{
  "model": "sound classifier",
  "train_examples": 15625,
  "n_mels": 40,
  "input": "log_mel",
  "targets": ["voice"],
  "norm": "rmsnorm",
  "activation": "geglu",
  "head_dim": 32,
  "layer_scale_init": 0.1,
  "positions": "conv",
  "init": "trunc_normal_002",
  "optimizer": "cautious_adamw",
  "epochs": 147.5
}
Rows from block 3 of a small sound classifier, named by matrix and row number. Rows with one number belong to one neuron. Each number is 128 + 32 x the weight over its row's rms, rounded and kept within 0 to 255. All counts start at 0.
After each neuron's rows are labels from the 100 clips, of 14848, where the neuron reaches its largest size: "loudest" is the band of the loudest frequency at the time of the peak; "responds to" is what is common among them. Only what is clearly more common there than usual is listed. The data: read English sentences (LibriTTS-R). In brackets: how many of the 100.
# gate: MLP gate (model.blocks.3.mlp.gate.weight, 416x160), inputs 0-159
# fc1: MLP up (model.blocks.3.mlp.fc1.weight, 416x160), inputs 0-159
# fc2: MLP down (model.blocks.3.mlp.fc2.weight, 160x416, transposed), outputs 0-159

gate.334 [153 141 102 135 116 170 131 137 129 146 116 188  74 113 151 142 120 127 107 107 162 164 127 133  62 153 130 159 134  94  35 107 140 153 189 152 154 140 162  75 101 119 103 230 143 170  98 170 136 121 125 145 140  78 139 146  91 128 121 118 114  97  50 141 151 156 137 164 112  74 152 137 128 133 122 123  97  99 153 124 141 142 110 112 110  41  98 126 151 124 157 134 175 116 123 138 152 160 131 121  94  97 123 124  96  76  73 158  99 116  84 110 122 180 174 121 133 127 152 122 229 143 128  94 164 147 190 105 145 113 118 128 142 101 169  93  62  67  92 147 178 119 142 142 106  59  97 150 128 148 118 110  94 121 138  70 145 158  75 110]
fc1.334 [124 123 142 123  97 154 113 185 170  90 142 108 165 114 134 116 177 125 167 149 148 145 114 147 160 142 132 156  47 138 106  83 145 142 130 118  70 112 111 119 100 130 173 136 127  93 172 115 140  93 173 143 159 145 121 116 206 140 194 151 154 107 127 138 145 148 151 153 156 115 130 182 138 155  70  88 168 137 109 145 132 191  96 207 157  96 147  91 140 106  88 111 156 115 137 138 172 104 152  87 118 167 137 113 155 164 130  97  99 147 145 102  81 179 139 108 114  70 129 138  97 150 133 127 158 122 101 114 143 166  75 161 132 140  90 248 150  78 149 191 114 123 100 138  78 139 138 174  52 150 147 127  85 104 118 185 136 148 187 148]
fc2.334 [140 107 155 112 140 145 182 171 146 122 126 133  94 124  80 176  85 113  64 142 154 141 165 133 115  81 142 143 140  92 173 113 168 118 106 152  87 131 197 168 157 189 168 131 144 114 117 110 141 132 119 105 121 136 158 167 132 129 104 133 100 121 119 109 166  78 133 123 110  89 128 143 109 169 147 165 156 139 177 195 130 112 183 174  12 109 124 108 151 134 145 101  77 153 114  97 115 114 102 135 157 159 123  96 159 142  74 132 127 134 149 198 169 124 102 159 162  76 160 137 147 113 153 122  81  97 122 172 146  93  85  55 138  51 115  53 125 125 115  97 129 129  86 155  89 125 148 110 133 147 108 112  81  94 122  42 128 154 167  97]
loudest: 1000 to 2000 Hz (29)
responds to: voice: male (100)

gate.403 [132 140 157 105  92  99 134 125 126 135 121 131 202 135  88 146 171 138 148  95 142 108 172 178  81 225 127 147 170  79 119 129 193 173 189 132 148 157 104  77 126  98 136 170 123 143 115 130 123 149 153 117 140 148 115 106 126 149 125  84 149  81 180 162 160 143 179 126 104 138  25 176 170 126  83 141 128 113 152 138 126 167 137 133 162 150  69 116 120 110  88  69 102 126 120 151 136 151 110 184 121 144 150  99  48 145 123 156  74  99 143 109 103 214 138 125 103 103 126 144 135 118  31 118 141 115 163  97 152 149 109 107 142 148  99  78 102 108 163 183 159 109 158 120 142 168 153 180 126 110 131 161 152  89 147 119 145 121 112 103]
fc1.403 [139  85 159 128 144 106 126 175 137 123 108 148  99  70 128  81 122 136 147 162 155 154 141 135 109  89 139 132 143  62 134 121 127  97 153 152 117 148 167 128 129 119 173 147  99 161  66 157 164 169  44 147  76 147 111 156 126  49 161 143 190 133 175 141 140 116  68 120 137 148 126 179 116 119 181 163 148  50 163 153  73  76 105 124 118  64 156 142 119 151  74 106 121 147 139 110  90 104 116 177 120 154  81 129 155 135 156 138 110  66 134 113 132  95  92 153 159 108 154 137 106  78  66  93 103 181  77 176 109 129 157  72 155 137 133  84 112  99 161  85 107 113 161 175  98 169 108  84  97 154 121 122  91 101 127 129 108 156 129  72]
fc2.403 [ 77 162 118 147 140 139  60  83 167 131 152 128 147 152 116 104 120 132  70  85 136 168  96 125 202 130 138 163 123 255 148  91 155 119 184 116 102 145 140 130 233 160 145 154  99 132 183  98 103  93 138 131 114  89  84 176 130 120 113 126 126 191 115 109 111 148 120 151 154 167  96 137 128 133 130 151  45 124 137 134 160 130 129  99 200 136 127 149 149 112 111 135 137 162 139 106 177 115 170  84 129 121  95 140 182 158 122 110 148 132 169  84 106 130 106 133 185 131 141 109 137 143 164 124 103  94 135 165 123 147 106 174 119 180  83 142 166 141 199 110 104 165 173 128 162 143 146  97 120 127 138 131 142 167 154 154 120 105  63  74]
loudest: 500 to 1000 Hz (32)
responds to: voice: male (89)

gate.261 [134  98 115 135 103 114  74 141 108 133  81 119  51 112 135  86 112  97 101 125 139  97 157 180  94 184 112 133 148  94 114 129  94 119 126 138 123 155 139  99  89  64 163 148 107 112 142 143 145 155 149 138 103  85  77 110 108  91 100 173 147 109  87 117 156 142 121 162 132 147 157 141 100  92 119 146 129 140 135  99  95 115  96 167 112  98 153 145 134  65  52  53 136  75  93  69 139 105 122 148 119  58 118 104  97 116 143 152  25  92 122 125 135 158 102 107 178  63 182 148  81  76  46 111 116 149  95 152  98 102 138 141 128 149 107 104  50 100 146  67 111 136 171  63 125 144 117 128 137 165 113 114 114 150  92 134 117  95  99 137]
fc1.261 [175 167 175 121 118 160 179  86  90 133 196 145 184 121 137 159 101 185 131 127 138 120 124 104 128  62 178  85  51 129  50 155 175 145 130  67 105 125 124 157 110 133 104  94 172 126  75  88 164  74 145 148 140 132 138 159 111 125  96 112 163 125  96  82 108 115 120 100 146 155 132 104 161 144 177  93  88 151  93 123 161 103 115 148 180 124 180  76 127 145 120 140 174 109 137 105 109 103 118 112 118 175 149 162 155 105 149 113 125 114 143 126 179 159 131  97 115 137 141  66 147 123 136 100 130 155 155  92 158 149 144 115  75 114  79 136 136 121  46 179  89 160  51 128 108  85  89  95 202 146 116 157 139 134 147 108 126  68 148 138]
fc2.261 [ 99 158 126 200 136  87 171 150 165  83 182 123 116 131 133 130  77 114 174  92 114 100 105 138 160 134  99  98 107  91 115  87  58 109  79  99 102 137 128  87  68 101  52 122 192 118 152 135 143 117  84 161  95 130 162 160  47 194 102 140  78 143 147 103 115 157  88 111 171  97  89  85 116 101 120 172 124 111 156  80  87  90 143 163 141  91 149  67  75 112 146  84 115 146 126 159 110  82 154 110  72 126 110 136 181 127 136 207  95 117 114 131 126  87 117 156  86  88 133 116  99 101  97 118 128 115  93 171 136  99 140 149 151  97 143 110 142 117 111 125  99 183  92 108 129 170 157 158 160 103 147 114 142 101  83  82 159 136 106 139]
loudest: 500 to 1000 Hz (31)
responds to: voice: female (95)

gate.16 [ 69  99  74 133 112 142 123 111  81  89 120 140 131 104 177  67 139  40  93  89 127 115 122 134 161 180  78 110  69 170 130 190 152 103 161 102 131 160 173 124 153 125 100 141 107 151 149 163  96  80 168 123 106  98 107 132 147 156 156 124 140 136 125 123  73 160 137 163 132 121 113 157 115 112 149 130 113  88 163 147 133 153 139 110 159 158 126  75 123 113  78 113  77 145 141  93 178 103 125  80  94  91  99 136 132 112 120 100 120  84  90 102 132 145 142 131 129  86 146  85 135  87 107 138 114 160 161 150 152  53  99 137  75 117 156 151 122 126  70 141 156 149 105  50 130 171 160 131 131  94 145 188 108 189  59 110 123 101  22 138]
fc1.16 [144  76  82 127 127 109  72 116 110 104 175 117 163 122 152 107 155 131  43 141 142 183 120  65 139 165 144 148 109 161  73 125 214 100 128 153 125 116 148  85 154 147 196 137 120 121 131 163 121 189 133 144  91 110 140 136 150 103  83 144 199 149 116 181 124 162 116 133 122 187 108  82 140 134 126 167 146 159 102 157 116 117 126 108 147 219 129  96 171 116  96 141  92 106 193 102 156  88 147 108 142  82 124 144 106 105 149  66  70  98 108  83 123 188  96 117 139 122 103 146 132 121  87  93 118 158  89 136 125 113 152 125 132  97 143 168 145 170  85 121 201 102 162  99 134 123 121 126 119 151 101 127 201 131 107  54 132 120  82 123]
fc2.16 [137 147 173 172 110 132 123 187  71  99 154 169 143  98 130 154 161  67 140 175 102  32 133 132  68 107 110 219 112 138 151 153 144 117 107 138 172 142 120  91 118 110 108 133 161 102 187 194 107 157 147 149 132 144 137 143 115 118 159 178  95  71 141 154 169  65 138 133 120  54 128 149 118 170 108 144 159 131 101 187  98 104 159 112 175 145 120 123 127 169 151 155 132 147  85 106  89 117  92  89 129 143 106  70  83 114 189 131 177 190 137 145 126  97 140 176 121 153 124 159 132 171 159 191 153 142 126 139 187  84  65 150 145 120 168 127 141 125 141 171 116 159 153 127 127 161 176 123 157 117  95 158 104 122  94 144 160 135 126 131]
loudest: 500 to 1000 Hz (31)
responds to: voice: female (100)

gate.140 [ 33  91  89 103  86 133 100 107 123 129 112 163  70 121  84  91 166  95 100 128 112 177 138 109 121 113 110 164 151 169 137 124 167 134 123 159 120 135 144 105 120 206 148 121 116 145 195 186 118 122 143 163  99 165 106 187 176 121 128  72 114 118 155 183 149 138  96 167 123  87 113 105  76 135 131 143 145 111  89 141  99 127 105 130  91 137 148  73 152 114 114  99 120 164  63 130 179 165 133  64 137  95 115 166  99 131 107 128 159 112  40 114 126 137  89 110  91 136  51 187 116  90 134 130  71 146  87 147 111  90 127 133 153 121 184 103  62 143 148 102 170 139 170 116 138 152 151 101 110 114 130 132  90 127  88  74 116 187 100 135]
fc1.140 [158 124 126  99 130 168 117 187  93 152  90  83 142 155 108 238  69 148 158 117  65  85 142  94  96  62  98 147 136 142 122 149 177 138 113  99 140 156 110 104 168 137 111 143 103  68 162 137  89 176 108 154 134 174 141 120 142 131 122 150 128 101 127 146 102  89 142 114 127  74 124 128 124 153 103 122 110 121  82 175 156  80 177  92 139 141 133  86 115 149 133 146 121 147  82 112  90 203  72 125 162 138 155 138 128 116 131  63 184 147 137 174 124  79 112 158 101 154 147 130 142 181 200  96 169 127 159 108 104 117  73 145 120 140 108 130 175 188  81 140 116 138  94 160 147 164 115 167 145 119 182 106 139  76 123 167 151 178 178 122]
fc2.140 [123 143  96 194 196 149 176 159 143 155 195  92 172 163 138 168 106 131 164 112 127 138 125 171 168 129 123  98 153  79 163 169 118 130 122 130  80 152 139 173  91 106 118 134 120 101 163 128 101 161 134 163 145 103 159 178 140 152 160 165 154 150 123  91 137  61 110  99 150 102 117 171 167 139 111 140 182 110 108  88 150 129 101 189 168 124 171 110  95 109 111  82  92  86 169 156 151  77 170 150 108 105 154 147 198 121 134 150  99 157 163 165 150 116  99 121 139  64 159 149  92 145 105 160  69  87 135 149 144 107 114 165 160 119 136 144 182 154 113 154 102 207  91 105 168 158 131 162 193 136 190 133 150 125  98  66 162 121 132 156]
loudest: 1000 to 2000 Hz (36); 500 to 1000 Hz (26)
responds to: voice: male (93)

gate.319 [144  67 120 161  27 133 103  87 112 123  92 165 118 120 106 113 131 114  80 137 147 155 116 121  92 140 155 149  96 158 145  76 138 167 139  88 133 107 120 100 126 158 113 145 130 137 100 174 181  47  91 115 130 151  90  57 130 102 109 126 156  85 127 133 150 111 149  91 115 146 150  75 115 112 147 170  86 140 110 103 133 107 106  97 120  80 132  98 162  99 130 132 187  74 101 111 127 133 104 119 110 158 115 148 115  68 103  95 117 108 100 115 139 221 129 125 185 127  55 121 184 110 142 126 117 177 108 156  78 105 174 126 119 131 170 112  50  98 142 115 143 124  91  97  88  48 112 121 158 118 148 124 112  78 129 109  41 120 140 172]
fc1.319 [167 150 102 123 137 175  70 153 114  97 102 108 168 105 108 202  60 131 114 112 116 116 151 115 104 103 134 162  91 122 125 146 161  88 115 152  76 177 112 126 169  82 106 157 141  85 126 171 114 137 112  92 130  63 140 211 141 131 140 126 140 115 148 101 129 112 142 185 112 132 158 127 144 158 119  88  99 150 141 216 140 184 162  94 142 134 113 109 138 152 104 131  86 124 139 118 153  88  97  81 115 114 136 113 116 154 130  27 147 176 184 108 174 112  58 181 129 120 115 107  32 164 133 151 133  73 145 106 195 148 121  82 139 137 111 166 131 114 119 109 113 135 147 142 114 131  97 141 192 156 128 144 153 180 135 168 135 175 163 108]
fc2.319 [160 162 116 153 174 128 115 164 167 147 133 126 145 138 138 115 131 148 102 127 128 144 122 157 124 127 188 154 147 116 179 153 186 112 146 218 104 122 156 199 136 156 194 101  79 139  88 157 173 134 220 107 142 119  34 140 135 110 140 103 157 138 111 142 168 174 127 121 136 137 223 174 155 140 113 206 180 133 115 106 125 114 100 161 144  91 124 181 182 110 116 146 118  71 134  89 151 134 176 142 117 127 134 127 143 119 109 148 182 147 159 157 114 137 119 104 174 105 131 150 167 147 169 149 152  83 168 123 107 136 166 104 142 130 143 104 111 158 182 118 135 100  72 119  92  84 136 139  85 122 215 163 163 134 155 115 112 102 150 111]
loudest: 1000 to 2000 Hz (34)
responds to: voice: male (100)

gate.182 [151 135 113  78 143 133 143 215 121 126 120 112 135  51 141 143 186 115 153 153 151 147 154 145 164 195 107  71 157 136  54 139 153 147 108 121 122 127 177  92 107 120 195 147 111  40 129 122  77 162 119 107 135 106 111 157 117 141 120 104 128 145 124 119 131 120  63 157 125  61 107 130 126 139 163 120 175  99  84 120 131 178 107 100 126 133 159 139 211 126 149  97 107 122 128 117 134 111 117 173 170 117 140 150  86 137 101 114 109 157  63 131 131  64 103 131  60 134 123 169 165 183 134 135 173 160 114 110 113  82 143 130  72 130 135 175 121  82  99 142 151  64 101  43 108 146 125 142  59 148 123 143 103 103 114  96 105 117 150 160]
fc1.182 [115  55 108 129 148 124 114 150 100 172 124 104 146 141 126 182 120 136 152 146  66 121 187 108 104 110 101 110 132 131 144 144 191 133 145 118 155 176 133 158 225 156 137 160 116  70 109 134  62 179 144 129  86 134 129 130 155 131 159 122 161  82 148 114  71 129 145 142 116 102  93 201 136 159 144 111 161  98 117 148 148 100 147  86 143 143 134  57 123 167 115 141 103 149 119 160 150 143  67 117  89  52 120 132 123  77 115 120 172 139  96 174 124 134  55 161 107 125 147 125 106 113 158 132  90 110 182 129 133 124  91 104 105 131 155 128 145 141  66 125 129 123 127 186 134 194 109 120 126 158 112 129 106 142 161 136 122 205   9 120]
fc2.182 [136  96  57 124 194 148  93 143  97 161 103  89 158 125 130 105 155  97 153 101 104 160  90 165 197 142 118 139 135 149 148 177 128  98  88 143  84 193 128 165  92 115 123 114 107  72 179  80  88 160 156 108  99 108 103 195 155 139 156 119 125 158  99 135 113  94 104 155 139  72 151 188 165 153 106 104 170  83 136 118 128 173 100 104 154 124 164 113 137 100  97  65 130  49 164 111 117  80 129 136 111  96 199 136 152 102  94 130 103 121 147 148  85  83 105 115 131  84 130 163  94 106 115 182 140 102 128 171  89  87 114 165  99 137 147 137 146 105 104 129 100 128  88  80 173 162 167 162 105 150 190 178 179  98 115 113 138  86 116 119]
loudest: 500 to 1000 Hz (30)
responds to: voice: female (100)

gate.78 [138 105 108 140 194 129 166 108 145 101 134 155 136  90 138  90 104 139 173  93 185 128  95 187 173 141 106  85 179  89  96  87 105 155 138  60 109  75 126 140  83 135 113 158 137 138 126 119 134 118 159 106 169 105 157  47 113 135 120 103  51 188  79  60 110 168 165  71 104  96 108 102 108  71  89  91 105  95 105 120 130 159 145 145 135  59  95 125 199 122 100 154 151 153 160 146 119 162 125 121 127 140 150 123 129 143  82 126 109 118 120 143 125 125 124 138 129 157 162 132 168 165 135  91 120  88  85 142  97 142  68 103 135 142 144 170 123 132  90 142 150  83 155  80 131 131 163  48  99  86 167  98 129  76  93  85 181 124 168 130]
fc1.78 [142 164 156 101 157 133  72 123 116 128 128 169 102 129 110 185 192  87  75 118 135  96 159  57 138 161 124 146 137 151 102 109 130 125 130 140 125  98 103 109 145 157 174 147 111  99 123 152 118  82 156 148 119 165  46 120 126 146 134 159 121 147 104 158 143 143 168 110  99 116 134 171 129 124 127 161 113 104  91 149 136  77 144 171  78 154 142 132 143 159 124 102 141 138 147 147 186 154 120  89 152 255 107 127 119 101 119 162 111  70 146 105 123 107 150 118 217  97  83 172 117  72  85 192  96 199  98 125 156  79  67 165 111 145 156  70 111 153 133 136 105 131 147 134 107 116 111  85 138 106 197 106 172 142 130 176 109 100 122 168]
fc2.78 [149 118 145 165 138 112  52 129 124 117 171 131  86 148 116  82 100 110 126 226 146  65 127 109 147 166 152 120 110 116 136 106 106 160 107 124 133 118 133 129 108  48  68 109 132 109 189 146 139  97  41 152 119 170 173  95 120 174  90 173 134 130 127 166 141  76 128 139 139 147 126 139  71 141 110 174  72  94 176 125 114 151 181 104 134 134  90  86  66  72 149 126 151 204 126 130 115 160 103 126 127 149 175  55 126 125 154 159 155 114 170  99  88  71 108 168  78 148 152  94 142 130 157  79 170 140 101 135 116 123 105 170 128 137 124 178 119 117 107 137  86 163 105  95 147 152 186 119 135 131  87 155 126 117  82 162 125 134 105 115]
loudest: 250 to 500 Hz (38)
responds to: voice: male (79)

gate.83 [140 154 132 147 147 129 172 126 153 131 160 106 125  31 155 140  83 104 171  62 121 117 191 173 149 123  97 119 131 103 191 108 163 140 101 149 151 147 104 125 152 149 106 156 127 136 130 147 142 147 152 116 102 104 106  96 107 112 131 152 129 123 161 172 141 100 144 138 128 119  86 139 141 139 124 157 125 163 116  98 147 137 131 153 140 147 152 114  85 105 124 124 119 149 158 118 156 120  31 126 154 106 133 153 135 175 101 152 134 147 114 163 124 172 156 105  68 131 125  78 105 104 131 129  98  62 144 115 137  96 137  94 121 128 148 154 146   0 129 105 156 174 181  96 122 188 142 175 194 150 173  79  73 146 118 140 117  80  68  77]
fc1.83 [113 100 117 136 127  92 145 144 164 116 140 143 130 137 119 147 105 111 153 130 161 130 133 177 170 201  81  75 111 106 199  60 120  88 136 158 123 166 124 109 188  79  80  88 111 148 170 105  66 130 105 117 140 118 144 147 157 159 162 113 105 172 125 143  84 144 152 143 133 113 130 106 142  89 119 147 107 127 143  83 103 217 154 101 111  91 125 159 154 147 135 156 154 107 141 190 134 145 143 140  95  78 136 134 153  82 108 161  88 125  90 103 161 143 106 154  98 142 117 131 192 159  99  77 141  74 127 103 108 111 178 193 131 152 110 139  73 120 117  83 110 140 101  68 159 150 154 234  82 126 187 158  92 136 144 171  86 144  81 116]
fc2.83 [133 102 124 136  99  88 152  96 207  82 113 150 151 104 117 131 148  95 102 112  79  38 105 113 123 110  69 133  74 164 103 126  45 101 142  97 149 207 159  79 139 109 181  51 116 158 150 109 121 120 123 133 119 138 163 122 100 135 151 114 103  95 128 123 142 103 142 132 108 117 100 128 131  75 132 135 147 117  76  43  82 131 148 148 131 157  83 123 171  74 140 156  96 130 142  68 111 110 138  81 114 156 128  92 143 179 157  92 104 139  91 117 117 148 131 131 123 114  81 119  91 119  99 162 110 103 170 153 161  95 150  96 149 174  90 106 120 137 138 114  91 160  64 160 153 140 142  97 138  61  62 126  90  78  66 129 105 126 170 124]
loudest: 500 to 1000 Hz (29)
responds to: voice: female (99)

gate.240 [109 128  82  88 136 103 130 198 132 144 133 117 142  80 115 147 135  93 132 142 172 172 125 106 124 204 113  86 133 145  97 137 140 102  85  91 104 120 207  53 141 140 211 163 100  95 139 131  97 183  83 131 134  93 143 199 157 156  97 111 141 143 124 103 142 166  70 164 129  68 126 149 122 161 166 104 203  82 118 156 112 141 104 106 121 147 160 101 204 127 137 110  87 125 113 123 158 142 165 104 113  87 123 179  81  91  88 144 127 130  84 117 126  44 125  72  94 115 153 156 158 153 163 129 149 172 118 106 115  79 104 138 105 151 155 129 152 123  68 125 123 112 127  69 132 176 142 135 113 162 154 156 111 130  95  68 108 130 121 155]
fc1.240 [119 173 144 149  89 127 156  69 189  91 152 144 114 111 141  48  94 149 127 105 164 135  48 110 123 141 169 120 114 127 145 123  78 138 122 152 144  73 121  93  50 102 117 112 139 216 120  95 176 103 103 160 177 139 129 116 108 126  94 133 118 155 114 127 156 122 114 120 133 181 133  68 107 110 140 132 119 169 139 113 125 141 119 140  80 115 118 237 134  83 161 163 161  97  91  63 136 132 211 104 149 169  97 118 167 179 138 118  91 141 116  91 123 133 224 100 148 150  98 112 138 149 104 118 159 136  87 147 138 154 151 153 145 154 125 111 130 135 203 130 141 164 120  74 128  91  96 133 141 116 122 122 127 136 126  93 134  70 184 118]
fc2.240 [135 174 155 109  65 127 167 117 144 124 129 170 100 119 141 106  96 181  98 130 131 123 141 101  59 134 144 143 110 140 102  91 143 171 154 115 173  90 149  70 195 185 168 133 157 192  90 171 169  96 134 130 156 137 145 103 117 126 122 130 164  98 184 121 146 159 155 136 110 174 127  93  83 159 151 140 120 159 141 181 145 102 112 138 123 143  92 141 129 135 157 184 160 202  71 129 136 172 133 131 151 150  31 179 104 146 126 125 191 137  96 121 141 167 159 136 150 180 143 108 189 140 171 103 138 171 130  90 127 177 133  79 152 121  97 154  94 154 139 114 172 133 162 160  74  99  87 108 167 140  78  86  84 185 132 144 118 170 143 140]
loudest: 500 to 1000 Hz (29)
responds to: voice: female (100)

gate.61 [133  90 112  77 119 116 159 148 119 138 106 161 108 106 146 154 113  90 169 135 141 151 189 100  79 180  98 106 119 137  84 143 185 163 149  92 168 168 152 116 183 166 141 174 137  95 165 186 100 157 135  87 137 113 145 147 127 123 144 140 129  90 126 116 146 159 138 151 121  83 124 203 105 177 158  32 114 112 117 154 137 113 120 142 151  55 127  32 117 152 144 128  78 189  79 175 141 141  92 118 162 114 121 169  45  83 123 139 169 127  68 151 126 163 109 153 141 108 174 137 137 157 155 160 120 136 173 111 124  88 136 131  98 130 164 159  93  93  81 184 164 114 161 142  96 189 154 126 159 153 154 138 117 140 126 128 159 170 109 139]
fc1.61 [147 107 180 140 111 131 118   0 141 136 154 153  80 134 149 102  85 149 138 101 145 123 121  65  99 118 137 156 106 137 147 137 105 149 155 151 181  92  90 157 136 127 102 102 134 213 119 138 168  33  85 178 157 140 127 101 124 127 152 117  97  82 123 145 124 142 157 121 119 180 142 134  78 107 119 138  84 153 145 123 138 117 147 149  69 139 103 168  93 122 140 174 123 168 119 125  96 161 125 133 173 169 101 117 161 158 169 105 129 130 137 129 134 207 211 107 149 130 136  87 110 109 111 137  78 121 149 143 141 169 159 123 166 120 121 142 127 137 165 142 133 196 147 175 121 109  94  58 216 124 134 131 119 136 153 160 124 103 167 112]
fc2.61 [166 195 161 124 101  81 168 152 165 141 135 145 100 167 155  83  68 179 100 122 157  86 110 129 105 149 146 178 149 108 113 101 135 131 144 154 145  80 123 100 189 138 131 106 178 161  89 156 166 105 146 118 160 144 152 108  74 147 153 130 153 130 108 125 152 178 146  69 124 161 160 144 103  91 104 158 137 165 102 124 127  95 124 156 125  77  52 161 125  80 149 154 117 169  54 145  85 168 149 158 140 141  36 150 126 164 161 165 161 132 114 179 132 132 159 131 135 148 154 153 181 154 116 141 166 161 146  92 108 164 159  98 154  89  63 172  88 169 150 109 161 120 179 138  78  91  86 160 100 114 148 102 144 115 143 161 116 180 173 114]
loudest: 1000 to 2000 Hz (27)
responds to: voice: female (94)

gate.189 [167 131  94  86 195 136 100 160  70 154 129 132  58  79 138 184 104 151 146 138 132 103 150 126  79 107 157 124 138  92 114 162 131 185 128 125 141 166 170 154 101 175 163 230 122 136 165 158 107 174 108  85  96  49 105 110 140  72 181 157 101 155 123 133 129 127 141 124 106 121 118 172 143 146 156 108 162 139 114 144 131 106  88 144 166  89  82 134 122 132 144 103  64 166 169  76 124 137  62 160 159 115 178 152 117  92  99 108 121 102  89 165 130 143 128 142 141 135 114 100 142 137 120 122 147 140 170  85 127 116 105  86  93 113 141  71 122  30 153 159 120 104 162 106 124 188 150 149 131 135 146 101  57  80 109  89 143 164 123 148]
fc1.189 [134 147 179  92  78 163 114 112 112 133 116 131 117 126 165  76 135 163 113  95 198 165  66 162 134 106 135 107 146 127 165 106 110 137 152 156 176  85  24  82 115 112 132 190 122 160 129 137 137 137 110 146  91 103 146  77 148 108 115 169 132 134 157 149 129 159 139 119 148 183  63  88 119 140 102 100  55 152 155 123 178 106 139 145 126 114 126 129 134 131 116 105 109 136  70 142 134 112  64 124 232 192  98 106  84 132 130  64  89 132 150 102 115 150  85 127 156 164  91 153 137 100 141 117 137 106 132 108 120 151 151 103 160 147 101 110 140 133 193 105 195 110 172 154 101 115 121 149 114 113 100  51 176 136 176 185 138 114  95 138]
fc2.189 [146 181 109 117 152 148 120 146 142 171 104 128  76 140 176 110  93 154 111 183 162 104  88 160 140 145 118 151 154 115 121 181 170 122 125 163 150 123 109 114 128 133 130 169 157 116 166 105 123  70 146 136 173 116 111  76 147 155 174 169 148 159 130 152 132 107 153 110 101 146 159 111 122 112 132 128 152 117 150 155 153 144 121 138 103 122 153 107 124  95 152 167 184 175 168 161  80 144 176 159 149  87 141 158  98 153  57 138 147 167 120 154 132 117 165  84 157 194 147 158 192 176 150 139 108 128 115 156 118 181 134 131 142 143  49 202  54 173 123 159 215 139 187 109 103 156 152 126 108 157  75 109 102 210 198 107 135 145 143 156]
loudest: 250 to 500 Hz (51)
responds to: voice: female (100)

gate.335 [134 136 102  72 133 124  91 207  46 134 105  85 124  69 123 157 123  96 133 137 144 138 144 143  88 133 109  50 115 145  94 147 159  91  74 123 105 126 149  50 124 122 159 167 104  66 126 120  61 184 110 108 152  80 135 152 152  85 115 125 128 128 118 113 128 102  94 120 136  49 117 144 129 139 139 119 154  98  83 124 120 137 138 126 130 104 178 126 149 143 130  87 123 121 100 124 132 172  47 100 127  80 111 166  60  70  99 156 145 131 119 132 143 103 105 117  89 105 156 148 171 177 165 144 155 147 124  96 147  71  94 118 106 143 113 134 146 106  55 147 103  71  77  56 112 107 125 138  87 120 153 132  62 144  93  76 112 153 117 150]
fc1.335 [143 203 136 116  88 137 155 103 123  97 140 121  69  95 122  64 130 115 122  80 156 122  67 102  96 121 117 126  97 145 116 138  92 105 110 150 121  62 116 109  68  36 110 100  91 150 113  67 135  69 102 149 140 138 179 103 100 113  71 160 117 137 109 123 164  79 117 115 147 149 114  68 105  82 110 150  87 133 167 146 111 175 114 167  88 114 131 240 113  93 124 155 143 105 129 126 100 147 134  69 165 163 120 115 129 142 142 153  98 120 138  85 126 115 205 120 136 142 111  73 140 145 119 115 169 138  96 110 143 154 115 152 139 141  75 138 151 119 168 161  90 146 117  72 125  73 103 131 143  87  92 116 112 156  71 105 145  67 180 141]
fc2.335 [152 175 165 123  89 146 140 116 134 149 106 171 135 116 168 121 102 186 121 153 105 104 131 138  92 108 125 123 140 134 145  88 131 179 152 158 196 120 128 108 176 202 154 161 143 190  71 185 177 100 140 129 166 151 132  94 131 111 138 144 165 104 140 134 178 131 192 151 103 174 163 114 129 186 170 144 129 172 114 180 154 125 142 129 122 138 110 173 156 140 163 200 172 154 119 107 147 173 124 161 178 159 113 135 112 144 140 106 167 150 126 149 148 180 163 143 146 197 161 125 173 159 153 123 155 165 126 136 146 193 153  86 161 136 133 167  85 156 166 119 196 121 152 157  71  90  80 102 151 147  60  96  67 147 139 151 123 176 142 153]
loudest: 500 to 1000 Hz (30)
responds to: voice: female (100)